{"model": "multi-label image tagger", "dataset": "telescope images of galaxies (Galaxy Zoo DECaLS)", "train_examples": 88335, "image_size": 40, "crop_scale_min": 0.5, "horizontal_flip": true, "translate": 0.06, "rotation_deg": 10, "color_jitter": 0.2, "cutout": 0.4, "arch": "vit", "norm": "layernorm", "norm_position": "pre", "activation": "gelu", "mlp_ratio": 6, "head_dim": 32, "fused_qkv": true, "bias": "all", "qk_norm": false, "parallel_block": false, "inner_norm": false, "patch_size": [4, 4], "conv_stem": false, "layers": 16, "width": 192, "positions": "learned", "pooling": "mean", "num_labels": 24, "init": "kaiming_normal", "residual_init": "zero_last", "optimizer": "adamw", "lr": 0.0011, "beta1": 0.9, "beta2": 0.999, "eps": 1e-10, "grad_clip": 3.0, "steps": 7600, "batch_size": 192, "epochs": 16.5, "lr_schedule": "poly", "final_lr_fraction": 0.05, "warmup_steps": 760, "weight_decay": 0.3}
Rows from block 3, named by matrix and row number. Each number is 128 + 24 x the weight over the matrix's rms, rounded and kept within 0 to 255. All counts start at 0. Numbers have three digits each.
# fc2: MLP down (model.blocks.3.mlp.fc2.weight, 192x1152), inputs 742-794
fc2.0:099119134126099177138209176148134117148124119100140163122129116121167134124101166068079124132127116142128163134147090115112135137143099116163109079101133154137
fc2.1:130141141143131164145145152146148097141135133134138154149134161123126121134124138138162145135115149185142155145122125158146128139136160149143130140113137106141
fc2.2:122145123162133156064097111124120126173153130139118145132127093153145119137124124133138128124160131140131136123124133138142092116114168144110105153129118123126
fc2.3:134109126117103128142102131106118150137126130117141127123127149158124155127096109117122128125125132153132115133134138133104133122120087131141124107133126157105
fc2.4:139106126123236096189120148136123180154103082107182093097128109147084161108147129100095193131159132091125101121105164232081113134187093056147178100028129130138
fc2.5:117137124127076066170112152115122135120128138134114125106118121095092118140165127152136106118113097091141133097120135061157122147153172081125127182134137146079
fc2.6:129177126128125171151111159146161083111110140111075133161137195087157163135145134103155113123072125195131127159126115019175120135077133196137127108181124094166
fc2.7:179093129074098115140128151095125124091157129134141098115122148135165178110130074142130109135118137112107105111152128185123158122127198099167152170148131125097
fc2.8:144149135180139135163218075135120118135136157129123199115135118096162117159115132102169114143085146069111194156187114137150148126157131129090117138064132129143
fc2.9:083167124133128181215155190117117107113114153140108141174131095051218109146130180128112109118147140124127149114151138091180124140140151173106145159215127170105
fc2.10:113198127139056128170129135130147094096121140128076132143129123107145142138094122082146087138093128185132128123125143134141136135139162148122127140155125136105
fc2.11:106088138126112103108155163132108129127129146146115119121123049144106096126117095162132141145141132050106110118149105129121175132128107077132113102121125110116
fc2.12:112184127144085130053121128136123164116124151134115142132130137104099111137084182113136136153126120171137129123116154075152135143133144154121128152120129148136
fc2.13:121122115114091145159090178143132153105135136133106108129132116133102131109095131095180152121162146250129088127113144136148162108064101139101133077141132101145
fc2.14:124115114162126157019131113158122137136120116112145141108136122178084143136103149097118126129080113182124127136123109142088131113109079116094133052069126107156
fc2.15:097082119132152088103114103127140131129123127106124113125125080162106138130119092129080108143152133104125116122120139155077125130153093117131136102100127096099
fc2.16:136106119117112112094117095143117146147129113128149122115120116130104140115108144145134162108113117175123119129119128059085137104122036094131101063124123083162
fc2.17:138101126135105142072147135133121165140131129120118157139128145143139115127098135116131159114158143134140143151152133070099131146097068107144135063131125135147
fc2.18:137124137145084118143122137127141116117132144130113150147131140115118116135130108144134133132138126145129143126129141136140128141121115148133127103121132112121
fc2.19:131154118127204150189111134132155130147138118125143121118128134137125143125131105097145133151140129143123110139130114139136140130141126136124156111093122163116
fc2.20:117155123124132145104120088122114133127132113127140122127131145131107121123124150129150142098102129154140132131116139111125121120105112134115117103129124112134
fc2.21:089148124133131140200125151124139126142152135148128113145129075097171124130129140119130132137158140071131124121124141214174123137171157149097128185146124154111
fc2.22:154133142139190091173134159124146095128161149109097138144126160115107142139132137171104109117160157136129134136116147154115131127120125151114125156127133122130
fc2.23:084124122152083072123096138132145116121095151108110157132123083151098079146115101119132119128143145176136140139080108087115112113123094128090118138179108125129
fc2.24:165149125137098193076109097118111097096134130168119118129139216116146176130139163102200126118074143171139113132129156167170121120090193154092126173147133114133
fc2.25:143096128116180105110120116130127142150150130105143120139127144124144098120172105144116144116201163091125114134137128127128163127124053126151140078139127116153
fc2.26:166136127111135140116106075112131185119136114149155101112122149095138159127138111165160129088076097059125113115143134118118142128118177111164129171170137099126
fc2.27:160143129130128131109120127122134127136135123136104123126131140131125127126139115129135127126120120131126125128125110098115120125116116131119126123140125132116
fc2.28:135147121120125141074118179132123129132132125157139098132126088144147145118128155168164146109180138162122101142143149119119177136110146122138135109085125146137
fc2.29:158134128101134139096132077148131152152148106169152123095140122122122159106116147128166192125142139132125114123134141141125144113123114090116101097115126095170
fc2.30:135183120106129137047095119117121099130125124142130089135137121123136138109137140167187144119131118143139095140137132050150137130081125129160125121124128120132
fc2.31:157107132119158140073129127129107139161149129111148120137123157167129109117153143160186153114157141121127114125122119107105137126109124113121113105140130115149
fc2.32:110123123136106103078135127124124103117123134132110133141127097126117117135110143157093118143136144137120131118124136123133119117138160137089129186111125144118
fc2.33:089127129145141075150125133125132130114112136101127132131124105107111114137122106133088120166135118125129126151120129065114113134147061132153126076128121191114
fc2.34:159153122121124102112119096114140104133138122132110129108128109129104135127121115121135102133132120086122136127133129131130117127134163105115137161118122133103
fc2.35:161104133132074168103121144136135132112134120140143126141133145158176134131090108118175139133124125178144124144128131183114132130111113153167139109157140129145
fc2.36:116142122129134142089115134133128115167119124116144125138124142130122142126147134132144124135086140182131126138117111112124123126108092141161124102139124171139
fc2.37:087125121110090136148139168132136140109107134127139110127124113133151116121139139114103126129150143150131123125137140147145123142159112114133142094112131160113
fc2.38:114087120098190096184110134136119170151118092116153096106127138156057134106165131116099154126115148153131108123108134100096114128136064062164160075091125129139
fc2.39:098145126148093110139151161134132126149122135115082146112123084117127142133078114061068086135160129104136149134140121134134130134113131136070113145082119131113
fc2.40:126157126116120167129116106122125121132125121157133116114134134124147121125145126096153127113102109117129126123132108116137130117123182136147118163148123127133
fc2.41:111121129098088081089139129145123121130143131122088158145126158144062057121161174150113092147137131219137148121096123111212102109110149128175103140167135104159
fc2.42:120133124123125108128130122124118123135113121144127112117121094104115114131146101165136129121107089111124133128129135000086104145131171106088159176116120173118
fc2.43:142144138119126104213193106118129099144122135129117172133127152077122104140105147131103079149100125075129176132154123169162113147132142113111130160121136154129
fc2.44:139096131134063131099147148144121137123114129101137147130128116164145136133090141088121137131137126226137135146127115152089147129137092129137111071115134151130
fc2.45:129114125153154141115159103149112130133114131091132144127126149115097150137134129103104106148082147149122144128119113137134104132122081136118097085075133103155
fc2.46:183164138137155161083132109156129071127137132169126135130142204067139135122118127100184164133112155190125130138138136094116132123090131155090115125132125099161
fc2.47:144147122126138193091104145131130121109117131140146113119133126128155139126128125120170146134105112171140109128119120118133150134138167167134151100109124145123
fc2.48:099162118114179125135112107093122133162116112122154082108124075126146123119132096128113122156134117025117105121131133120102124125154126114117130144107112222081
fc2.49:115077118112134109078094164090096171149149132115122126140133104183126122128134140122139154129144132171116121094098140144119123111126137139103133174177123148105
fc2.50:157137132118133175062127092114114142122138124140141128138128198143193149127145154169180156101142113122129125120149129082113146130144227132152124202145139103148
fc2.51:116070138124136071154122126112127136120128126121140129113130083116089144128109090132065123118093104090126135123121124136116118123115102102123129111100127123122
fc2.52:094096132136156087230099165111152142120111128111136095144123131146107120127130093150097126150125126128128109145109126138108124131113081145143168103137135160108
fc2.53:148110118138059137054106115144125118102115133146145101131132095138119127127089071130199149138115139160119085142115136155086142116101091138137084073122122102125
fc2.54:117134121151199161119153082105103133140128131114166136125120140139157124139155149143120100165111133069115143111140129169131105142170142128124157147077128175114
fc2.55:149092131101184144045142130157118162127153109117150146123135175161117147119141141125093170127116126151125134145130104149124136122151099117144101103110133121163
fc2.56:075118133149090122186142136136141103121100141119102165135134116095123134148108140067104092155100109150146189128138123144151117139118117159083116102122128135120
fc2.57:185121119046188101122074131117115174122173084153176067063135127117085172070136136156155193123161140110100056083122140129141115111125138071153116113136130126153
fc2.58:104130121119123084215142154134152125128138124112098134104124106123099160118113136108083094128155136131144146129143137090132119147132050073129165074084131126133
fc2.59:106112132140159088058133099117128153109124130112118141132118123184101125136155126165108110132099126118126136119113115134142099121168176127177110185125139120090
fc2.60:133104130138120131136135133122122116140119135117122127137134109108152141134111109127123114162088124114124126134140112049109125132114092144085105109102122172133
fc2.61:107115131220118130160163128124140140142116146121127177151125118160155116156120154139099113113133109110149166171109135099128118141124139175111131148137127142133
fc2.62:132155138148069137179142193127119127123122143126130168154133121120137102137093149144113149126154120205139152123125140157123119148117104148126099103165112167130
fc2.63:102146125146107147123144158136134124152132151117104177142129141116142087133137158135137118123184143182149170123146134126147115134091117139116120119130131123125
fc2.64:117157120122120127075113128151135138119124117144095101113136057078114110124134113081122168120139118112130103128138123000118118133122132120129117122136119158130
fc2.65:108136128141155100168121138130131122109133137131100120115129109115121101129160080125119114138132131046113125102108105109151127110159146108050116167209118098111
fc2.66:149153124098142160154106131114115117137150111126123104118127167136179169121126137105141111126183147138137117115158166241118151123115139136093152146096134128115
fc2.67:080151118104179106184118098127127129116124117131130080133117074112131156118158125135105096145151138034123117093122151214156097118180168120138144170105123131114
fc2.68:152050139130157147092130103134130150105145130130138128136126166084146129127174098164131163120117139060123123121133120160145177130125137137134124136141136036141
fc2.69:139126134132121110137142113152134111137157129163112137134117112104113113127126110141111123118168137051122146131141125181175123133142167113138140175090129058131
fc2.70:157102130126161129088137080128124150127137133150118128113126152133154154132162124133148097112083121070114131118138118082139117117160241101141141203159128122130
fc2.71:127159126116152093106119084110132073123171136149093131124136099143094121134134123133151077159139133097115124115115116128147143108115158136118110172135119135082
fc2.72:123106130123128136075149136127123133126121123125130127122123124137127111123136127118125145146140128101125128134140142149103125135146135113129135108086129152143
fc2.73:164105131142126133115124103147134152074129126132136106135128136117103101130123131094143172109089128150127089150128137101128143131124074144134116083128130097146
fc2.74:141092135098052106023108130168153189123124113104150106151120154172107085117098076119181168114128124170127080164107150053053156127124060109250130059158131123149
fc2.75:124161120127089151122114162132115122099162131144104106130130093135121147120120155101145128118136134202127104115126145078138132123097113146109115128117129084144
fc2.76:154137127124141136112123143171145138136127123126139080124125167140083103112124084135150166105188152142114081172095129089079135131108112082178163110103132097146
fc2.77:090168132124150152168117139098113102127133133153110121129128108094176137139150143131160097139138108100135134116129113101156117124151155154103142166195118180091
fc2.78:157129116125150130056096078112112140121137120145123100124141140121115137126151116143171143125094130142121100120111123079120122113089186131113093180157121127119
fc2.79:119153134169141138179172209158127084124120141105134155152130126115135074142135138104098110153115143155130157126119115163144124153148109175096116093151125142164
fc2.80:143128148113072159174093170148150131119131142160115132144132162078152119119118103123195169104115111110129126141139125109136153135114083162132125079175146071170
fc2.81:143137137116145141160120144139125117111133127139148124137125124106095110124171138192124148117153120189123124110124138119151156129099161145120143152142130105155
fc2.82:167126130095112113097091134155135157093125132129125087130133141130113103107105099120116157103145133184118077108104130141100122119082106129166109093158127108163
fc2.83:109152125109085111234128135098132117111113121128121128133120122106115090128133129131095067129117117110138134095132129162164117132130128139110114169141125134092
fc2.84:131131131117141074161120070112141128119145116109108121117128121107068137125129084129113099144112106058121118128120129103135124119149116102122141133162123119097
fc2.85:172147130119146104105106073133127112110152117102125114137129202154102162128135109106162119147110126157131090143129131092106133119139060133167144064159126111140
fc2.86:138165119121116180095143099139150129156095091130157112098135181120118163110111130078143138124097129181128144119123115120104134120146138099159142118072138137119
fc2.87:164101137174088130123160087158117106121081148141150163137130141114108121144108127113149109104095119149146139183140136124093133147102083112177097085087138078155
fc2.88:092146119136146131158136125106125146132120121106129139115122095133122137133124161147095088119110104106126148121148097080136121121132118098069114142129127152106
fc2.89:122085132154119185034121098143124178134111114133154156138139131175154163140123163104142138110120094146136150113123116201117114119137166150149116130133137089136
fc2.90:100132124122129128225129108129136114105110115111114116118123078134099132126095162119076089116124119160123124115144115141116130127128076098112146095117127110134
fc2.91:069096140103089088197129151132147155148113097116097134143119081156123103129089132123072134127140101123145155106123121149102117126169068085180141106159123114116
fc2.92:139172131132103130102114182152142071096116141140124108127128146117116086124129150130136133133138122183133099150108131053113161137117088177117121111174126143163
fc2.93:110114124146108147156151179139127137114104126107119140114131130143113130128130131079110124101080131166127135133114121141156140138120104115103137057119125118125
fc2.94:079180131126075123132158134116105110132133137147088143123130086082119083130138162141118082135138129110125156087121109045158121116133192121086105206174128134104
fc2.95:149123133141117115211140162137129126087125142132117119119131122100128133132128132111113111137126131126125117130134121089128127139132100134089134096137135121149
fc2.96:119099127138093144095140156111121146137098129129163147127122136169133088133121156147137104096140102166131142150126124077095111147120104127130122121144130162101
fc2.97:092126126127153099136129142127127124143141145120118130140127088096124108128132172157109120140145145108126129119130139091149122122118121136104119148104129152130
fc2.98:148155121106137143096119141133119127119130117140142112117135141132103129120134160124113156134125126179128109117120131107134127120093148129114122148126123168164
fc2.99:121108134139131108171137148110124129126163143137122144140131087115122134134113154149102139119192148156129138109142134173126146127101123131086119155172130139123
fc2.100:128117131147111142081112139117123141132142120134127129120124127168119149132094124168154147100170121194133119148135151096104135122127061117142117099161132114150
fc2.101:147140133125068144130123143132136162116139129133116142129131169147150115133086160071168130112110109157136136146127142054114146126109130128123128113187132140147
fc2.102:114118138143137090161138127120135098135123132122094149140128138118113110138140097177110133138106126063125143143130116106150134133117087124110127125129126108120
fc2.103:114117131125137119150154133145128140142138118089131140144131112147122137126095156157086132117150140139128143123139125200121144139138028104134146068108138120153
fc2.104:096119115113104125150139149119113141144124137123113133137126096137137122129105127141132108144156132155116127127120127164129122117112100126089114121117126165093
fc2.105:173170103050117100055037148153139152102147089165144005104127096114073159079143143154206188120145124181117014104110169052130156112109121094153150097138124122176
fc2.106:136102120132126126082150113110100148115125131108173139138130135163115127130128146158102163119179133200140118135138136103105128132084028153205106047109128135126
fc2.107:114135134125111123211161124127108080131131135121123146123129171125094147129113143089071076154089147123131161107109116255166118130168098125102139098058126125129
fc2.108:151170140110120136109147112130136124133145130137131129137128169076130148126127121148135138131098130086130129144143125098121155126128145130117125165118137116124
fc2.109:132134129113187102039101091122113137117128127120145107119116126143121126122190129143108135126152127082115103119122141125144116133145150129157137136125122143128
fc2.110:120111123099093150099091146085137184134130107137107108133119105157171143119127128115179137113122106086129127099135124156130120119146205118144140171179133132069
fc2.111:177167136120152127160141111120130107123146111115137134107132178140114146124123145103111118137096138119138132127135127158109134137158083122137141082149135154124
fc2.112:108136130159117124182153094120123145163129117063117163132119116179110091129087134095063112155179116128150156127124144221084139153191000094169130019109130142113
fc2.113:149082126129119130079118130145129135136131130130110141130133182195136121128090133103187133142132147214136129162130115108068151126082061141118124056146130127157
fc2.114:080121127152199091194155144108116127143116126126163148133117096176157112127132131155086118130192119057126150125124147233125108136151066105140132072092125131123
fc2.115:125107131124050122108112103121127094121129134141114158109137071162103147137101147098130104128098137188142158126140149149155107117111161101109119139093132135127
fc2.116:105093121160137089191136176121121156132107134114136151107121101130098113142115141107112138135113089088141149121130122103112108157133093116094123101076124164131
fc2.117:167115134126164144105113121118134159134145122151125121122131175121159161124141099144160157108139117108129124134126125121105127126122176125133131173162127119118
fc2.118:131095132107145152114122118127113156133125117131160103123124126146137135108156113132122161124124121126130119094133132200137140125131164122146134133104130114150
fc2.119:121151136131119154132110137133133092144126144132148136129136203118132150130138171123146107118092126156135142126112114112146120118117164181111121154163135129145
fc2.120:141120129115160125247124140123120155134128133134144130124126205121136128122151135117155118123131149151132134132122140138143126131141189124185140146154134140126
fc2.121:112177129141129168219153174134113099137119163129115156148126164097143127138138137178116108119148156174113149117145133116164135125119178152118125165117122127148
fc2.122:119159127181142172116118127131133107144121171120100140164138196113135154151152140117132105126118123111138168115132121103129093139125228176091124223105128134140
fc2.123:110103118149143089130146115131124165129115120114141122115118041121130108133133123183106115098147120043123119137135114088107141121132117106132124150152125148109
fc2.124:109098128098178100061119118096124116163150116125140098098112088124174102113156104169142120130140127000108110116151118151120130116147152083157125170142130147081
fc2.125:126135120124099142108112165114121110118109135154131110113130126098119109121129121135137115122098115116132115123118111078142138129123179130110113158153119139101
fc2.126:119176138120070195141171133138107066152116148130121183132126179101156094133093179086129089131107144170144197118154128153150119128144151139111118159092133148146
fc2.127:133092133130141128061127136140133149126127130116127133129131163153158116126136132108115155129157129123136127123132139139119136133128094139142141085142135118155
fc2.128:171128142118073136059141107153136134125155119134150133106136150144134114106089159120130172111177127171137113146154133116120136138125109099131118102138134113176
fc2.129:134151121112139110106124095119115114128127129116103115126137142115118142123132108124146115133116153129110112129131131138138131111106128124093118144137126143105
fc2.130:145174135096146167131121097158131111124116118127122094135134172130119140116135150099112123140081127162126114085101112222146121118166255162134125213125129120155
fc2.131:110073133129142128123143113115142145129153132095097165133128155161134102131126111090104137141157133103135157147135125209165125131139018131142162037105132132104
fc2.132:122142125145078121206124136114142108139140143144092141133122124058131129148127122089144076145065121068108132132110096119151121124156223175062136231179112168098
fc2.133:092112114141156114154164158111126155141109110118165120135119059135112133123158155151119125051165133105124132127140127112096123141114120092141145125111125129127
fc2.134:155136131151123151125135146133135095113140143127113141125129128143129102134124126074117120119167142130132131119131132127120141135126139118095139127148128135140
fc2.135:133166127115094150146105160136144163105133130120126116140134134140141127128120120098177142143151133223133112123119167157147149115141169151120144129150131154138
fc2.136:080098128152127064207147123113128149153104139113100180142116086101117079136114108120067111114145146057129192125139117212133105139158080064113114101103130116089
fc2.137:152113126132135198127152126141126143126117114130160116126133173133178146117124103126187166097126123176126114132141118131083142125107144144172138116160135102125
fc2.138:140145128128144100129115086116131131114132126133126108123120106104109154131150105134099128135115118032126111117136136143138126130134158127146146187106124155106
fc2.139:146084139120143147176135134136133167114128098114147140106129130156107176135056196102100145134112107219135129136125120160068140118125063119129132091145148096158
fc2.140:099102137162164087255137109126143152106117132115151148118130097128115144146164077142093129110157118078140166147127124161145138129136111096137170134121140085122
fc2.141:175130114127152164072097080126126103071142131123132100129134157184134168136148111156163115113088135162124096132141152137103139120093142152131108116108128076122
fc2.142:129141130144089146082118132142124153118124145121115127138125142106176146136141143143163156109093112184140120146126134018098154127118088183118105089216127112145
fc2.143:109102140164133095168168105113134121134103131128123156104129077128118168150104080130080104141093087043111160136125117199120117125172180126136128189116121123078
fc2.144:089139141143109101181150164140146098129100137109083148140135128124092122143096121109062099152086127167131158136091115110163094127142108170119120135120119155128
fc2.145:098120137132139113181147119107107104151112110115156151140126084140124147135132174150040109139105105166135163098139117233165101129171179118129126165085119142110
fc2.146:128092119098148099036087136118150151129123109106122105139125150174102133116120088162175143144135119174125093141108135064075139115114109122198143112130123140129
fc2.147:087109128126178070176130126130141121130134133108125124146122116121124125129134146136093145146151158088134130124118154184168102133157123121137151134137129130132
fc2.148:122139130129121117141134156130129094113133129131113127117130098118121114127118117112085110148176155095124126120119128205158126124144169136083122164116129124112
fc2.149:106118132148091144131136151121110149129136146114113157145125137147168118140119179101135123127124131206134143123117132147178105124127119153130112121175135121127
fc2.150:123165126139178146143157076138116091154127121112121132100127116089129118133145158107102110142128148060124145144137123115136114120172126106140131140077135104128
fc2.151:122158126134149102167129137132127092158142153127119140151118135108176134134122141169144121166097137049122141144146086090135141130120136160160117173156125125134
fc2.152:119157124108132155174120137124145123105127112162132093131121107084144147118169093133134112114102123047114115104132118180174141130166237114129158223126125112099
fc2.153:110128124131110117133143177134119120132125131157147130139129108129114106128112162115097136172175130171130131125114128210166116134151135150125124140102127174122
fc2.154:170066118121143109084109124127131129108127127175089124112129111091132108123170086133182129115098119059110122115141112027136117112064191098074105175159127104120
fc2.155:148105134124136141059108065131112152149144125121185136141135170125119107126135069111160162124097138151137128140109127214137137115097074130193094059141131113124
fc2.156:128084125154153105168139146117101128109106140120132136119134065120102095135133104164085121136108114081121130106098118170138116122102120119092125125108117118108
fc2.157:119118127129132171104133151128124140127130128130141121131130104151178139125133116123123134130154133138129121127129135190153137127125157135128129130113127129118
fc2.158:166160122154154161102115093159138110128095123129198123109135152107126129131161111095123125118084136096111115145123124155091109131119171132130119137085126105154
fc2.159:126189133120123140173140165146143152137127118154118110158119089100153098122170117171162157103167122134130121129131130064176153136153181156145154175158135113126
fc2.160:092185123139125130206122142116121102151122133116105137133127110109148138134150118115160101110127121080126136132123125131162105120135121132111108131144123096113
fc2.161:108129129145175097173165156146114109177127139115136155128124140120099088126151141139032115138180151066135148139131126134146114138149060126125134089074125141161
fc2.162:125140120149087113086125093131149123131112123121092131102130121118119146134103106099147127132110111115134125153130129088133117127129116118088106129105124124112
fc2.163:146123129110157149055112124137132146157131117133173122126126175154115149122175155148159167100140137182129122134126131141119133121122139132180152139089132118152
fc2.164:151107132143151185102137133112117163152139106143170133116130120132178129131120120115123151117140135067132139121127115144094156137119199122139134170137125156113
fc2.165:108184125101149148166133173103141110146146125138091100134127168117190167122155140156124110134179131090120128095133133136145121125162237163123171207154116148103
fc2.166:116109132128093120091125136138114175118106138140131125125124132115109050125131132150128158108172123131143111161117149046091130130126025101162123066135138144146
fc2.167:117148136140147082116118160135134079112141149128120135136133141115106075136092134110113112140143163129141132143105129171182120130107094173073109102125135119148
fc2.168:078157136169143172206132141117128111161107149144087145157123111096199137150144140165083102143135144081128177114146134239154071138152248128103158241144134146096
fc2.169:139126128126137061111131075114126124094123122112126116121129146125076147129138134151133083136059119104129118137123127114101127129126064106135130087147126110106
fc2.170:092113124133151091184117129121123125111122136118126125140125090122114126138149133159055104136142128085128131106124136168178113129137142117130148155112124125120
fc2.171:134097137128143080136163140121137120122113146133113145144123101122129107137108130185098131142148115089118142143124110157133118115144135133107112175147138134129
fc2.172:117114140144096119175129115135158081118109138135122136139123118121142165148148109118121078143053109107132146132131122138158106129155228140131137191096135104128
fc2.173:108127135142131086155166124125133131133100147108100172123122120125125088144105055095076061137093123000127171144143118104132116138135083096119116109103128103093
fc2.174:161120129139103131054122049113122128142117121146144127121140125107152118138137094165166141138105099029117127131135125083076128123101214119113096222136125149114
fc2.175:142102114153140121132139111124126128127104133110164150156129109140150168149106113088116104131094129135127136133122111238119091135122117144178112108101116120092
fc2.176:148103125097147129114111103120124141129143111135152102114129137130103130114128133109139154123135126134122107125123132141090146118119112115118121101132124118143
fc2.177:173111131117201131094129078121124135126146126145147131109125205102118128122158110148136130105111103062122134120146141095100127131136124120129141151138139079144
fc2.178:120129131150076152090133122128149109137133124123110142122137077175136115137049124089115137129184125169134140139133132117103140130134105134115140114096131130118
fc2.179:145120126132139110071141153147137116145111122131148133125130141159096113121101117144130137128127124150132124157110115080080138126110032130152129052092128099151
fc2.180:192161140118116121074140111147122090106138130120120141131133177122141119123118146139153143132065134164131134152148111039105166131126072138138116069157135119172
fc2.181:149138130104094167050111118120128129112139117162122131127131157155157104131154130129179141119145111122133128142140137133110136134113204138166137176149133137111
fc2.182:164116132129125150099120140140143130094121122099142116125123141143130126130131082115118152127126136138131113142119135125113157136132104133154139080138127091118
fc2.183:197099128114033159044094120105136170114104096123146098117129145155140110114101099132174179082123117154130079152139154083069138122079125081179108112121146109133
fc2.184:146140143141188133086129129128119127140155132148135146132131160165117152133164133169165146119144152146117135124122138150123124126135179118129130168135131127148
fc2.185:148127127117128136128118145118127129117147123136120120127136125116139145126111136113123154119127119099131121117131118103148126127140124132109116130151128144115
fc2.186:123133117098255103125135083131125154136133109109151108118125147137111121120184111155117159173084117047111123101123105141133111126187145128134144133092127137130
fc2.187:116123139155168116195118098129142110135134127118158130153124134158179160140144125146103104157152137094139141139148128208116127136135062158177137061130136085133
fc2.188:083136120138140084165151108111119124165127131143132159124130086116117157136116163122106116159116126106133160118135099137167091126142153100098122170091117187129
fc2.189:109198131127123183121135102110119102173127120159141132146123131128164188137177146187146085121092118176112138127141114133167102129133255164127150255123129170093
fc2.190:114154118134121087106129111129106140103101138136141114093119074096100080119141156098109106120125120074134113106112136111155118144153112091091120101121122125139
fc2.191:130106123122129155161118161125127146134114128142113122115126169146123127115141106137163140112163144146126119134122115100113130126091165116155131128123128129136